A small class-conditioned image flow-matching model, trained from scratch.
Model: 64-pixel images, arch dit, moe top_k.
Training: soap at rate 0.0016, 7500 steps, batches of 384.
Data: trained on retinal OCT scans (Kermany 2017), 49215 training examples, 58.5 epochs.
Rows from expert 9 of block 3, named by matrix and row number. Rows with one number belong to one neuron. Each number is 128 + 32 x the weight over its row's rms, rounded and kept within 0 to 255. All counts start at 0. Numbers have three digits each. After the name is the row's rms in percent of the matrix's.
# up: expert up (model.blocks.3.mlp.up, 16x64x256), inputs 0-51
# down: expert down (model.blocks.3.mlp.down, 16x256x64, transposed), outputs 0-51
up.29 096:108117116104149156142114135124149086094122246100068096132166111078138096132161124077122040142101195158089152113094112137141070070171110119129136145103138151
down.29 102:186106106126137139102051102136060140076091162142183150133107099141099164135174155119147134150075110131102143157102101129084137161112148124163111134117132124
up.30 095:167118108151128231158097148112088133071155078151185112169164084081122121154131091107119122098115100175123102054086092135117106130156081147103148126117094149
down.30 099:091152159141087193067070113148105095108065126129141085116057126141143160168122146152109162079125135131078088091120090115108112106138139061148118154134139129
up.31 094:155118147155167159095122096087083074152043080114077086113194150129093124070134139118150178171151140171098110199120183137126114139154121147171106143137164066
down.31 085:124146117092117191151226202119141129063187089114140179127164135183077098085132072163094063136080161089117093160115110143117125160119109183135080137102175143
up.32 087:139126115144140159119143104104100179125095146148136133105105145121104075143116143059100131171087131182103142137088119093139134161148184128130193114145130146
down.32 089:090134083101214068061107161139204110078167092157162109101106144116108136133116098109123083095125091182129150143184079083142098194090185124134159134182138063
up.33 086:123120157126132186124169137124148136159200126099092131130138088152132116114143105187141093169133145093125033168160126131131110073160135178116168144132144070
down.33 082:157129136152155121117191119127129182134150134139119230145140104132101183139109159131110123135213057151117047156155103151080155127080213128148165103121120130
up.34 122:133102105120159202122136136129208116103140129157096146146101093135115089163121145143098107152156104155146120155098095066081101165132117090116073112132146110
down.34 125:171107060105100107124163126129117142128185109117099100079082088108124126083107142127134163091133118136127140142108076154207116094162101089133111113151122132
up.35 133:049104145124146106123134202095166189124168041136217068150142148118087132150120064126128205166051150134133148056088158156133081205130068114098117129119101128
down.35 140:150109143110131136122164100191156099172100132125111147115101150118087198058150153165150120064128129110157221073086109177177140125113141098126159063116081173
up.36 115:084136211150115108137149187129161187138164137096187101128090071146111162100118126085187159161094167164135151048123191129111090135091108100101102120169120124
down.36 107:130119066115156097116096185112190136158087063159109096107185078159144198170124118091119131145146170137117123148127133124149127088068095133162100158139117129
up.37 084:102187149136125101127106084092103105164096148117143109148079133128086064102115133146122050145070124157098141123109123094151105148102135099163100131079079045
down.37 086:139140106083120146141204106138095153148146183112084175150129124151102148180117190124098126110087112102115100192128130099094153164128186175164148112146156119
up.38 089:147104191090083122166111198138138134131135070074168124146141128143125157157111169101096124147127123154169158113100151150110174162158073124097117118163122157
down.38 097:113161119127118177126105177137153146106175108173205088138187114164104119105118158146107143124179114150128165121075153111124127116105093134158153175118174100
up.39 096:142141102150166067169139076114121103134143024146158112120123160102131083162118121171131089144141124143100089196081119120178110130129113115188159147065086072
down.39 089:087132153163091150118127112128191150137139077118073078132141066122134156083055094090155066091255145159109134122129245142142124106129065061157155140087139149
up.40 099:153122132110117122162188135093044101066058158122093113109185162147101089081073092101148161134077128165124175183081119142118106154152103193165131126148122101
down.40 087:145129120065174102141169137101178150147185129121101156142161137064158100112151113168138089127045171069141082122118173127143109155169197151162165101136191136
up.41 096:092130129147120137136162207160118127055189074124131111121174227100079089151074119193124107106144153177119086108194070101066116128063085136115099100167078117
down.41 077:123123147170147166165160127155154180076133143114155195139145105123152170133211101103112088136193065097164121149101173101064117182152102097131133106187140134
up.42 105:135137148189090146123104151113085121131103161149111081127092115140135085119124120140104092081116155139110114236178157114128163167112073145145112104123100140
down.42 099:115128149128133153103156083139042107134151164093114135123105160124107151118134182171126174114193084079137148122141191175136122085175113109106145094106086142
up.43 090:101146087150144130127110093179163172151095174140160126113149160108107112120093126156139098170194188103096186105125205079104132101114136183147141167123116102
down.43 087:060120124085116058112084146126151182164083184130180177144076174143069082109140091113145103131140169119096094196088128173094092099128132204142163128173145126
up.44 086:136136133134146206076153105128115118129122074141193127100115078125124138140131154162113159194077229107111149131112164115121166089128139212126151136136123115
down.44 087:127177131122131168158139179153120134108136093138173101166094179135142190140112126190133161108109098200104119105148089111166093144126155132128120157155139178
up.45 105:139160098089105213118122158131106141096119072170126157121083144153121105093133182113124154162117134160111201097103127128091132133067063127110115143114133169
down.45 089:126126169164156136107133140134112119116096177137156135135021128107142099182165078156127112154109090102141154120124151134105098145162222106076102099139117124
up.46 113:140123097140249091114124123125066053128170158143104103145137133138139136140139173156182116121201096153140184091129107114192128150113089071165105129149154066
down.46 109:106111138131109187133152158137120114127084127129139140131137151114141174104134171140152062095088131117122231137096192105109188135193207132191095073125124104
up.47 093:158172132143132115103140186110080101134129060100058133124151135122060151077132190170116116159137131166130142172177091136123122111039134093098101126121113176
down.47 095:137113151154116089156169073134140168141147112115141140112103101136092113156160154158119158111096141145164111105120092179088116149165196108139084063130116082
up.48 103:120116086099113144127147125146106123097161106106073076090121151119159111113081163110139103174114171190096093042088024140086104054091131144134161120130115136
down.48 090:126114130114100080078117135123114120099101125097153167120123124087128081149146095098129128151162154153128068166140169134127088178103138161127110146130133147
up.49 103:147142157125116109130136150151062113158061129127094133121160113147127127151141123132145080127162161112116094197140149124062178159128091086136098125127127189
down.49 108:111143125133099148129119163151129095166083255137018100114111131157082101105124137124090201098078158091149134160111110172133120074110145106119109095106152190
up.50 118:099130115101180103119059128122097099105132215167121106156169133158103150134154081142123069065146106125156167149107090133171137225165073091172170118141104089
down.50 131:150109156096095183170126215139071114082164133102133139138115101101122123150138115121106186106167091120130147158118125119094168133154104079086130073127169167
up.51 112:126149158065043142181136109111180180093144093122148138154123108151099108118068085058075153166158141136082123098101149131124135116086157177079191091122083120
down.51 109:118113150096141084132153081103033154096071145095211137122084129119160078105143127107100093176135151169126168109149157116097104109146069084161103145166213082
up.52 099:147159126132043187095185146140135144148101120124124174091127125129204124115086137092108125148170155153125164132122150092091114105083099203106137103104102117
down.52 087:164156110106102149106182087150063176114145179127034136120182163102128140126084167122134113094133069118132149109140088086184090118095119107115125109135167082
up.53 098:136121167151159133138127181182127129163130234120109072132075090114086076078128182079160142153069106123167131150145157116063087088106011141071138113172128211
down.53 096:092125151136127028121117168054174159175131147118111155132117144096150119183138068085133029190032160161149169100180129146149115159137141072166053133120188092