A small class-conditioned image flow-matching model, trained from scratch.
Model: 64-pixel images, activation gelu, layers 8, width 256.
Training: soap at rate 0.0016, 7500 steps.
Data: trained on retinal OCT scans (Kermany 2017), 49215 training examples.
Rows from block 3 of a small class-conditioned image flow-matching model, named by matrix and row number. Rows with one number within an expert belong to one neuron, the router's apart. Each number is 500 + 25 x the weight over its row's rms, rounded and kept within 0 to 999. All counts start at 0. Numbers have three digits each.
After each expert's rows are labels from the 100 images, of 14848 (inputs lightly noised), where the router gives the expert most weight on average: "responds to" is what is common among them. Only what is clearly more common there than usual is listed. The data: retinal OCT scans (Kermany 2017).
# router: router (model.blocks.3.mlp.router.weight, 16x256, trained with AdamW), inputs 208-255
# up: expert up (model.blocks.3.mlp.up, 16x64x256), inputs 208-255
# down: expert down (model.blocks.3.mlp.down, 16x256x64, transposed), outputs 208-255

# expert 7
router.7:535483486512479519501508515469533505474500509514515480558485518475522462502475510465467482493544538513521481472501519486479472527485525542470543
up.0:471514480464475490516469458504533452475493510482503497499475494520525486514485456515500504498455514512534469500513515483587521501448500517535507
down.0:447489496505500542471504506485468507544462498511530543501515507514507467484497486513490467495516482474512473506519549528458486522488519521531515
up.1:541475522476482525502516499484486473526508526450462520490482532521461531498478485484476510518465506521544482465474473520501504508450499497511485
down.1:529504451491469477504495486496498530506540487513517497462509481497488526509494502526525477453482457517454538518485524466479508518542526497512483
responds to: finding: diabetic macular edema

# expert 0
router.0:505515495501515500416508495454537555504522471476494497517527497473509521507496521490517496509509520474509479474516556494472484464508522423480523
up.0:482498512465477469536491430527572456502497495517517474451511476521452522494499491485476505473500445561539458473475483495512483470499519516479477
down.0:504523492526581475539510500484539476499505495491556505500496504519502499523487529483476529493513517477499553493477466493479486485393494509514520
up.1:491501484498477535554462464551432532485522494516491497493506507551462510493485524508491515517473469426500552470480472493508483486497479492452505
down.1:489463523491454493536509491496530513516479482552515473520498478524477489490503477491506512516524515513481527485498488511508476499496505553484489
responds to: finding: diabetic macular edema

# expert 12
router.12:542518529509441489466533496503485485512496506516525501484477528485500512514486502511511504539551484514490493480518492492520509506473456504515499
up.0:494489488486457515443504565495535448483512470464460542495501469512499493479501462532490516449463543553532463504484548447488494509520502502497505
down.0:511501481497474514494499526502489462481482494451529496531486552490500486486485540510514508520503500490460465507471498595495461470509483495459512
up.1:490506509499552485471475467500453517529487479549518491522501539545490505512498542493495493554535444485495508510502451572488500474459505489515485
down.1:504486487500474498492520568503486431475479510461495492537507469541504480476483530531503494472504508463483479497469484507467478467500493491467536
responds to: finding: choroidal neovascularization

# expert 9
router.9:480508499528492515496491499511470501499523461445527509541497435511484501513513528479495497519507468454504487496483507490491519487504488514473556
up.0:501560510490544493484493483451495514533522467515501497492485474471525497482529490524471514492466516464460512449506504524433500469499499472492496
down.0:496500490499506513516520477554520489476480506529505495488488495511465507541519469463496487527508576486487462547517484484535485492462450478514479
up.1:519553539484534502513518529464483523493533489490525496480506501499472516479518509478464525476481513435478517487517497537488475465479506495441481
down.1:512516481501468508509507506512529480512515524494498525480508505475486509496511499515511509503506516520481532491475499513489489520513544513494460
responds to: finding: normal

# expert 1
router.1:488507494516480483442494508476504480494483471483525491529482488509482526502492531523496520479501483479517495534468488512494456499518500481493523
up.0:529518500504527496497514499565470478545481506433487508513469496524519520511525475492524483511491531549521477451501508453561477489535486516518492
down.0:442515483488482530503507479491569453448473508451476559541504530482459516504471473526521497504464491455505464528494506531483467515479512495540451
up.1:503495510493480526495481548491540508451518498539456510493476479492519492490463475486502480495480523513513501541471517495538523483529483476494497
down.1:497477522483535483490502509537500522530521497514521482496506468493530552489516506524491498491506516499525463542502499490482536482498459498520511
responds to: finding: choroidal neovascularization

# expert 2
router.2:501527502495488471478481486502527490495554545489492527528503486475491500534504519489499530467502540465547492449486536493543485453516468509506510
up.3:510487502505510485486472502499475494495449515536521490550521454488480496511503548544493494470517500528546460487512488520514476507497497482555491
down.3:542453478506507491524544512510514487487510540540460495528464477510510491521472467501500462527493495514492462512538520466532524515497477478511499
up.4:503491494498505501498525494463511459476463521489482503497541478529495533495518480527538496466490521577519525518456555514484501496457477465499454
down.4:523463504477526494546462489529481525515483514527516482488511505470569594485506465511501496516543535448491491481519480490426496506524523509493536
responds to: finding: normal

# expert 14
router.14:491467517498478474456504499538468457528560489492520491479476481510486496527484493478474521482487488478499488483505490544487501474506540482469521
up.0:481545521469547468532493500475525505453504482539483485512501549489491489491497544531471509499521457527564500466498427533471518525518506505520495
down.0:523486491500569488466508522519487535549511487493484483476508516517498512509507543503532530504493467462462481545463548539512517492487502534484492
up.1:495449500511504512506521558484487486529509516526518487547515521494494503496501485488461485470499496535559481510485595483493497471502511493514499
down.1:516515541515480480510514486493478466479483513542495484517483440498487474504487452520486489514509442516509502496460489498508510483519476507498516
responds to: finding: normal

# expert 13
router.13:519525487486542512497516522489480497492479499480493523512476501462500529491513457491518469469478522483543449431554503485472514494479514491527519
up.0:525502519538494499489529474475480537506493542504509479531495508503506536500459467479514529522476513509545481474486466477467497480514470498538494
down.0:541489513530504500516520488565490500557469492486519521567535507527505523514481505483503496467475474485515484490538484511487475567495470528517476
up.1:512496476498516460527546483492488491541514458494473481542490516465538532453528481482509523529475482537497533567461538467518497440523470491501473
down.1:466497494507504531472531524511457490495521505529494475529490528584541486526552521493505486507481509512513517485522464537525519541478470524478461
responds to: finding: diabetic macular edema