Weights of a small class-conditioned image flow-matching model: 7500 steps.
Rows from block 2 of a small class-conditioned image flow-matching model, named by matrix and row number. Rows with one number belong to one neuron. Each number is 128 + 24 x the weight over its row's rms, rounded and kept within 0 to 255. All counts start at 0. Numbers have three digits each. After the name is the row's rms in percent of the matrix's.
After each neuron's rows are labels from the 100 images, of 14848 (inputs lightly noised), where the neuron reaches its highest value: "top examples" is what is common among them. Only what is clearly more common there than usual is listed. The data: retinal OCT scans (Kermany 2017). In brackets: how many of the 100.
# fc1: MLP up (model.blocks.2.mlp.fc1.weight, 1536x256), inputs 0-85
# fc2: MLP down (model.blocks.2.mlp.fc2.weight, 256x1536, transposed), outputs 0-85

fc1.230 093:123116094081134124154131098130147126174149157160131138139167098085139151140167127139111117090136173145167106105097153134110134143142135121142125104141137147088135142119121168081139089104104144085119134143139156171159137145112099114114108158125171165157163082
fc2.230 091:140125118113136094158149122148147113130176121157134129150168088130144157121099148120136149107102120117125092077135136140145116121097106139106153090104096135133155112127142107155175151083142134118137146148100152123148090118109148160122125130123125136121135164
top examples: finding: choroidal neovascularization (79)

fc1.186 089:050100152141140125142138118133126110116150124171145148075113101156119154155118125151108130112143127077101128126144133121120123153121128131130119129107114095130145120147140144175109152121112123105140093146140110099140129137138113139103167128118168137113081131
fc2.186 087:131107149145170134114141112066132145125154111147138152115118141143163166140129087135132139159102113071117152114111159152114125094108102122096097128141133156152103120152157123102147129122127123105144134127126153152126144132138114112134156131094156147177127126
top examples: finding: normal (82)

fc1.23 091:171112128149125137129149125094133177111153170123138085145116139061136138140127151135151109116113139127149130133116138172061096137128079160140150140106156121137145120144135110124097088106092133149121129158144094114090133123090092095173123175116109113119124173
fc2.23 079:121127149140148123127123137145112161112131103112165098114105147134117134128136151122106127108111126149098164144146115137105118157169111104097134084149165140137122142103116126118085123139114100125146150073127132144150121106122130120159131145136152129085155100
top examples: finding: normal (79)

fc1.536 105:173102149104136147090124125137121194153113155144130126138114132123154080108154116173158139157106111111138144125094119115132137117180145118121128126134113070112192168114173131149140122145140121123095171137101099104138150141131107115160131116115157125137127136
fc2.536 097:109119099101179065103076129124119117182112117146158090128099146127128159124174081140144140132109111116122125130119103105145109137190086151122121094099142114142120113115142124102130112109124114112160143117122144143103145144082133145156123108111111132109127148
top examples: finding: choroidal neovascularization (59)

fc1.727 109:134169109159109127090126123111132138132137130104123128146143079124139121146132164163151114161145188180129145143096142109133122131120085128104131115099116126113093143127129140106136151113122088144134096133119137139171134112141125145069097125163108071130167124
fc2.727 100:125113090067157132149156100138129132112127095098123096128155137095130150168097115152107123137155126159135096132135125139113157147141096159166139124139153099100092113096127116129177095137135138103101115115134144106114140129097126152120158137139107150149167136
top examples: finding: choroidal neovascularization (67)

fc1.561 105:156168121133134116128098143109162108127146120149147136096140132130169109140135157121119166105168115086139121129134092155220107131164139112135136078152143131126104082078122146151145122112130093097184123063139134100119088136117105125128100131106190137135116141
fc2.561 086:175134155131083167110159132120167104155126135136171130128123123142104130148149164134127198169109112127159132145129139215130119120118123132073096118117167116147160099138112111147146089119112094167154140153117136147115116107110055128134127112107095112144131136
top examples: finding: choroidal neovascularization (64)

fc1.46 098:176101100145114123093114167114157119147129135150096127090112131118115196125137114158127107147135149139115138157141111130112066129119096137131090141080158162155122125132152100108144130147086109164107156118126168125095134138124123087104161088124117126107126135
fc2.46 093:110118133101153125133105117125115112147106103091146127127131154139116168094115075112171112130161124193116103153138141111140168148118107126118117113155119095123135130135126138154134149141158117139121111092166118167119101144103108150129142125139106111113133128
top examples: finding: choroidal neovascularization (76)

fc1.328 115:204121131104142081140159162134088097148092101117133190155128158136124097068109115121140117109083086153102135156137116111114152122107122116127065133133116123120163128163111168123100119111130105140121115144102104129164115116136100157127139125111118111123133176
fc2.328 106:074110111150139183097139122125132138124166122133171131091121124149130147125108136132136145119131144140130138102115142112123125143119178155111149061134116124135136147131119117132125171173134110141168164135139138133114116124133119105114127117168120127136075139
top examples: finding: normal (78)

fc1.582 098:140164127157127103116142128094142155087115148121099117135120115134151127110136127095109085095104155122138134153099096145112109101170135120117121148059158145129182121151150139130127090125167135142106137145126146120080153131109148116178125119109132104112152109
fc2.582 092:138117117093122117171090123122148078116131109119121138103078141133125095122113159154113105151122153122159145184133151127102120205098129156121102101142130143143103117156112148132131132081123137120153159153135154115190096105113080151150132135139109173123092147
top examples: finding: diabetic macular edema (28)

fc1.391 109:140110092144128190116138174138160150139126139095118111118129070112124154095151116116121079183110121123172110145138160153096092158115143072123122128096131125093115126117145133097124136104122102165121112147086079115113125165106099115166100118131145164106118158
fc2.391 106:135141113149109132129090169118078089160099095140178097119123112116124180085124142171144116135120136155112104141147147132106171106110115140117136121146157105145108104144122124127150130129128161071159110150147099114139132133134145075088179143092130126154116104
top examples: finding: choroidal neovascularization (71)

fc1.421 113:117082131132097123173145087133140133135129102158141094098110105114180117091124153097150119136130110111134143085089114151168175133137140126125118113150135124115144117120108151138129138152111106103143117129133077097134120165135117134173098100123128108112112117
fc2.421 093:159124101131135150145149110132124110160110167128133102170092149135136092087126151113131124148083131133136153142121157181121115114138107101166136096087121129193135083118104115143114112124119088146137127127083131117115116145162160135100145134108131100160159131
top examples: finding: choroidal neovascularization (65)

fc1.696 094:132163123106107092141071143148119105118099160111149122144112112145126134144177096125082148140138133133118112104122126148107139144141076140147097146109127103116136126144139121138132126103089150140116148135133169096123167147159122152146107141160124130153140100
fc2.696 102:138085150113129200095188147142093162160109127137169114108166114161108130122110122121086150127112160114132137106131194137158120144120080143117093162113150141124173090106138129108132126136123137150147126168135124106141127105139123117138153104172143113105108137
top examples: finding: diabetic macular edema (47)

fc1.197 093:127096202146133087098111146145112101139143116125123130108108129127120115131105118160102113116142129149106118137137144129143117136104105160132135096151163150146148103119172190115108120141122161133136099143154112147155152161112108115110127149153085121153133120
fc2.197 089:139129141126157155111142153099118126149125115060123121123105124120132121142158096150115122133112116167111105099136148176112102124143108096069094121154129105137122087162098082142108101123121151097153139105115142106139136134124141156148131128165105112103124141
top examples: finding: diabetic macular edema (29)