config.yaml
dataset: "retinal OCT scans (Kermany 2017)"
mlp_ratio: 6
qk_norm: true
inner_norm: false
num_experts: 16
moe_every: 2
shared_expert: true
patch_size: [8, 8]
layers: 8
one_sided: true
epochs: 58.5
weight_decay: 0.1
Rows from block 2 of a small class-conditioned image flow-matching model, named by matrix and row number. Rows with one number belong to one neuron. Each number is 500 + 50 x the weight over its row's rms, rounded and kept within 0 to 999. All counts start at 0. Numbers have three digits each.
After each neuron's rows are labels from the 100 images, of 14848 (inputs lightly noised), where the neuron reaches its highest value: "top examples" is what is common among them; "colour at peak" is the nearest of a few named colours to the mean colour under the peak. Only what is clearly more common there than usual is listed. The data: retinal OCT scans (Kermany 2017).
# fc1: MLP up (model.blocks.2.mlp.fc1.weight, 1536x256), inputs 0-85
# fc2: MLP down (model.blocks.2.mlp.fc2.weight, 256x1536, transposed), outputs 0-85

fc1.309:529549482551553545580487431569624466428533545539484474505461512474575571468480518446442475529486564532495480483534603519539533607499551441458491418508587503513447470503490507557538514611444491586489457462514478436452572512528533431552472593494467489505414493
fc2.309:503453437490464509508524461416551431471510450424504565517490551542556576426440541468528485453456504487514544500479561582575551450432481504451528444507497454464505524507494438595558551460491437475442415542441523520503535446458579590503596579534466461513493445
top examples: finding: choroidal neovascularization
colour at peak: grey

fc1.714:439495482472514457581500500583462547443557441488501455452458483551510571497481502581492570556507539430411587514547446496631487570485522611535504500592394464536483405443489475461423507526539576514453439500534530508601597482514441564505448443456471542520544457
fc2.714:527533579553444513447498451462481500470559495443500537508390454499501498428493519530550547431508528526518632546435521488475465447445547404470416536552468535506556453482516469550460475560484477422483597482520589458474513457462478408543436539548447356477488624
top examples: finding: choroidal neovascularization
colour at peak: grey

fc1.498:477523530523475472547552503493551485471505457524531493496511520470433464512491491505465538508527520425425524536527494510452556474552506534467453485474508503440552477486354489532481481566510516545432460486556506468509491545509550492512477490508525523518407529
fc2.498:503522475493567532512470492435560565453502543533467535643459595540470561544579482553498503492489477474450483568468546485593540541475478458479461442521470547490478462465575535554486476480515519502494483472475506549514510518542489463518518406521589474531407426
top examples: finding: choroidal neovascularization
colour at peak: grey

fc1.48:447468464476616493481552564460560534453559481468494483423524507496524515459556432531481503540499545498516482421490532522609455532536471431559408497385453481498593583501530473508459424431536465443519474517529507435518539537514466467539443482464399499482598501
fc2.48:466637470450530513680417460508493519508505435522578485472560525433467586505434544518554570547503508469559445524520479563518475544550456518418417418453503392487474466551571569521516499445498428456619479463466556519523542508504562483471507507425492500494448525
top examples: finding: choroidal neovascularization
colour at peak: grey

fc1.484:558478609471569466567449494491547492547511525563513521473448508451466518469514392590565499459543543539537472475527442565432387480556473550470470472393516493513498512489585553469551515484565583548574537489437453500502652558522511517503533491562408494539644516
fc2.484:529428501534454538454550480536533563457484559527521540405553531488481543445456401431569503533431547476543557539461492544618433564547460515447549432477575483488521435529454411505500599484538492459590479500589446513475418573546430487484499489577353470431525469
top examples: finding: diabetic macular edema
colour at peak: grey

fc1.399:432475508588479497601548474502537427475419603472453532500577487499575477557539552523525499583483499562468448443434596571402563522423441413527479509534485512489410544548531541502545483549521487516495556597478490462499546517439582528527490598541488484536515469
fc2.399:486471400450547581472527488474515517505455407556490532474580448439518538506435549496514499495473571488489521347560479515581558509457447472389494484462494467461476503440489450483540503586447488444513547538480552548488496519548470571433525574578514514611431530
top examples: finding: normal
colour at peak: grey

fc1.551:524550500486435461434607509550557418483427501469477548443541597472483471542465552496489497483518606551589491571401522521483555540550499589547415490496434534493483451527400502421508443509540559495473441465496579506472446453501479501367462451453468536573477592
fc2.551:501542529548480449506426461507529406420371459513430466418504412453524502531512579497471455505435583548528482445477420421496475430437539436572492444497439475558512567498536485530465472451549533469521509612519516495472550456476635593451483579381556486449556458
top examples: finding: choroidal neovascularization
colour at peak: grey

fc1.514:551475487570557505524422495444558514522537412486436460495456552455544564523524513454490578436496508508459525441439479479480486450529582452487458453418549457425432551420568500530425484481427416572533571577543548515455590513540568484572448464509502575521471555
fc2.514:559481559537451458479581429520460561466587478484438527514510479518461591589509497515534560512474517491466484488440364525453549500551498485440467407491571490500543525454494557498487480442495480442574469439488569523552521467450386561568464522515520531439441531
top examples: finding: choroidal neovascularization
colour at peak: grey

fc1.2:445499394457498526479568482528532433489497475456466494533558453522570569423553489462537550449511524585526511467525469560574456534543428595584444478586473489395445631492507574405487478498475586474433452514455519533554578475536464518504562470504501540538531520
fc2.2:509599484560440468584455517478535529457509599500421512491544557418484496473439472467471514443479619486605522402497437586521456574433530475507526465566443541677495607564471596581474496495562526501451548467520556532551434433494479461489575523527542452433470505
top examples: finding: diabetic macular edema
colour at peak: grey

fc1.683:514416455408541452434504389552434556499527490363476574479452482540348604453495443614473411529449548579484508532421512520526568596470400506500484492536474462496450525471487512489406484454469493549521511539549499584570516591489459488464549458540440489529507496
fc2.683:557492483614616550409548465516381434534547452402437545448462449422584487493496488569510489561558505506571526462536515503499532452515514495455439541555601477428559472402472449505569524507439504544409520519458522449455441424527537542478486557492437511566483508
top examples: finding: choroidal neovascularization
colour at peak: grey

fc1.158:513537505534453454452523523448431453429547550459503500462497575559617536500518527442553536424435457599422556542491370541461438498502457509521492439419493539473462477486436519473564591584422487472521539500615405546540511554521503541547456480512520467484540564
fc2.158:519493593505424590546456480568429551441526496484553453461398526490499477508557429566466461579566512534465545549513456523437542472589486470480471585583483547480419505489529477521540516458512476449527480519378492500394456493488472493459599422495554501506514486
top examples: finding: normal
colour at peak: grey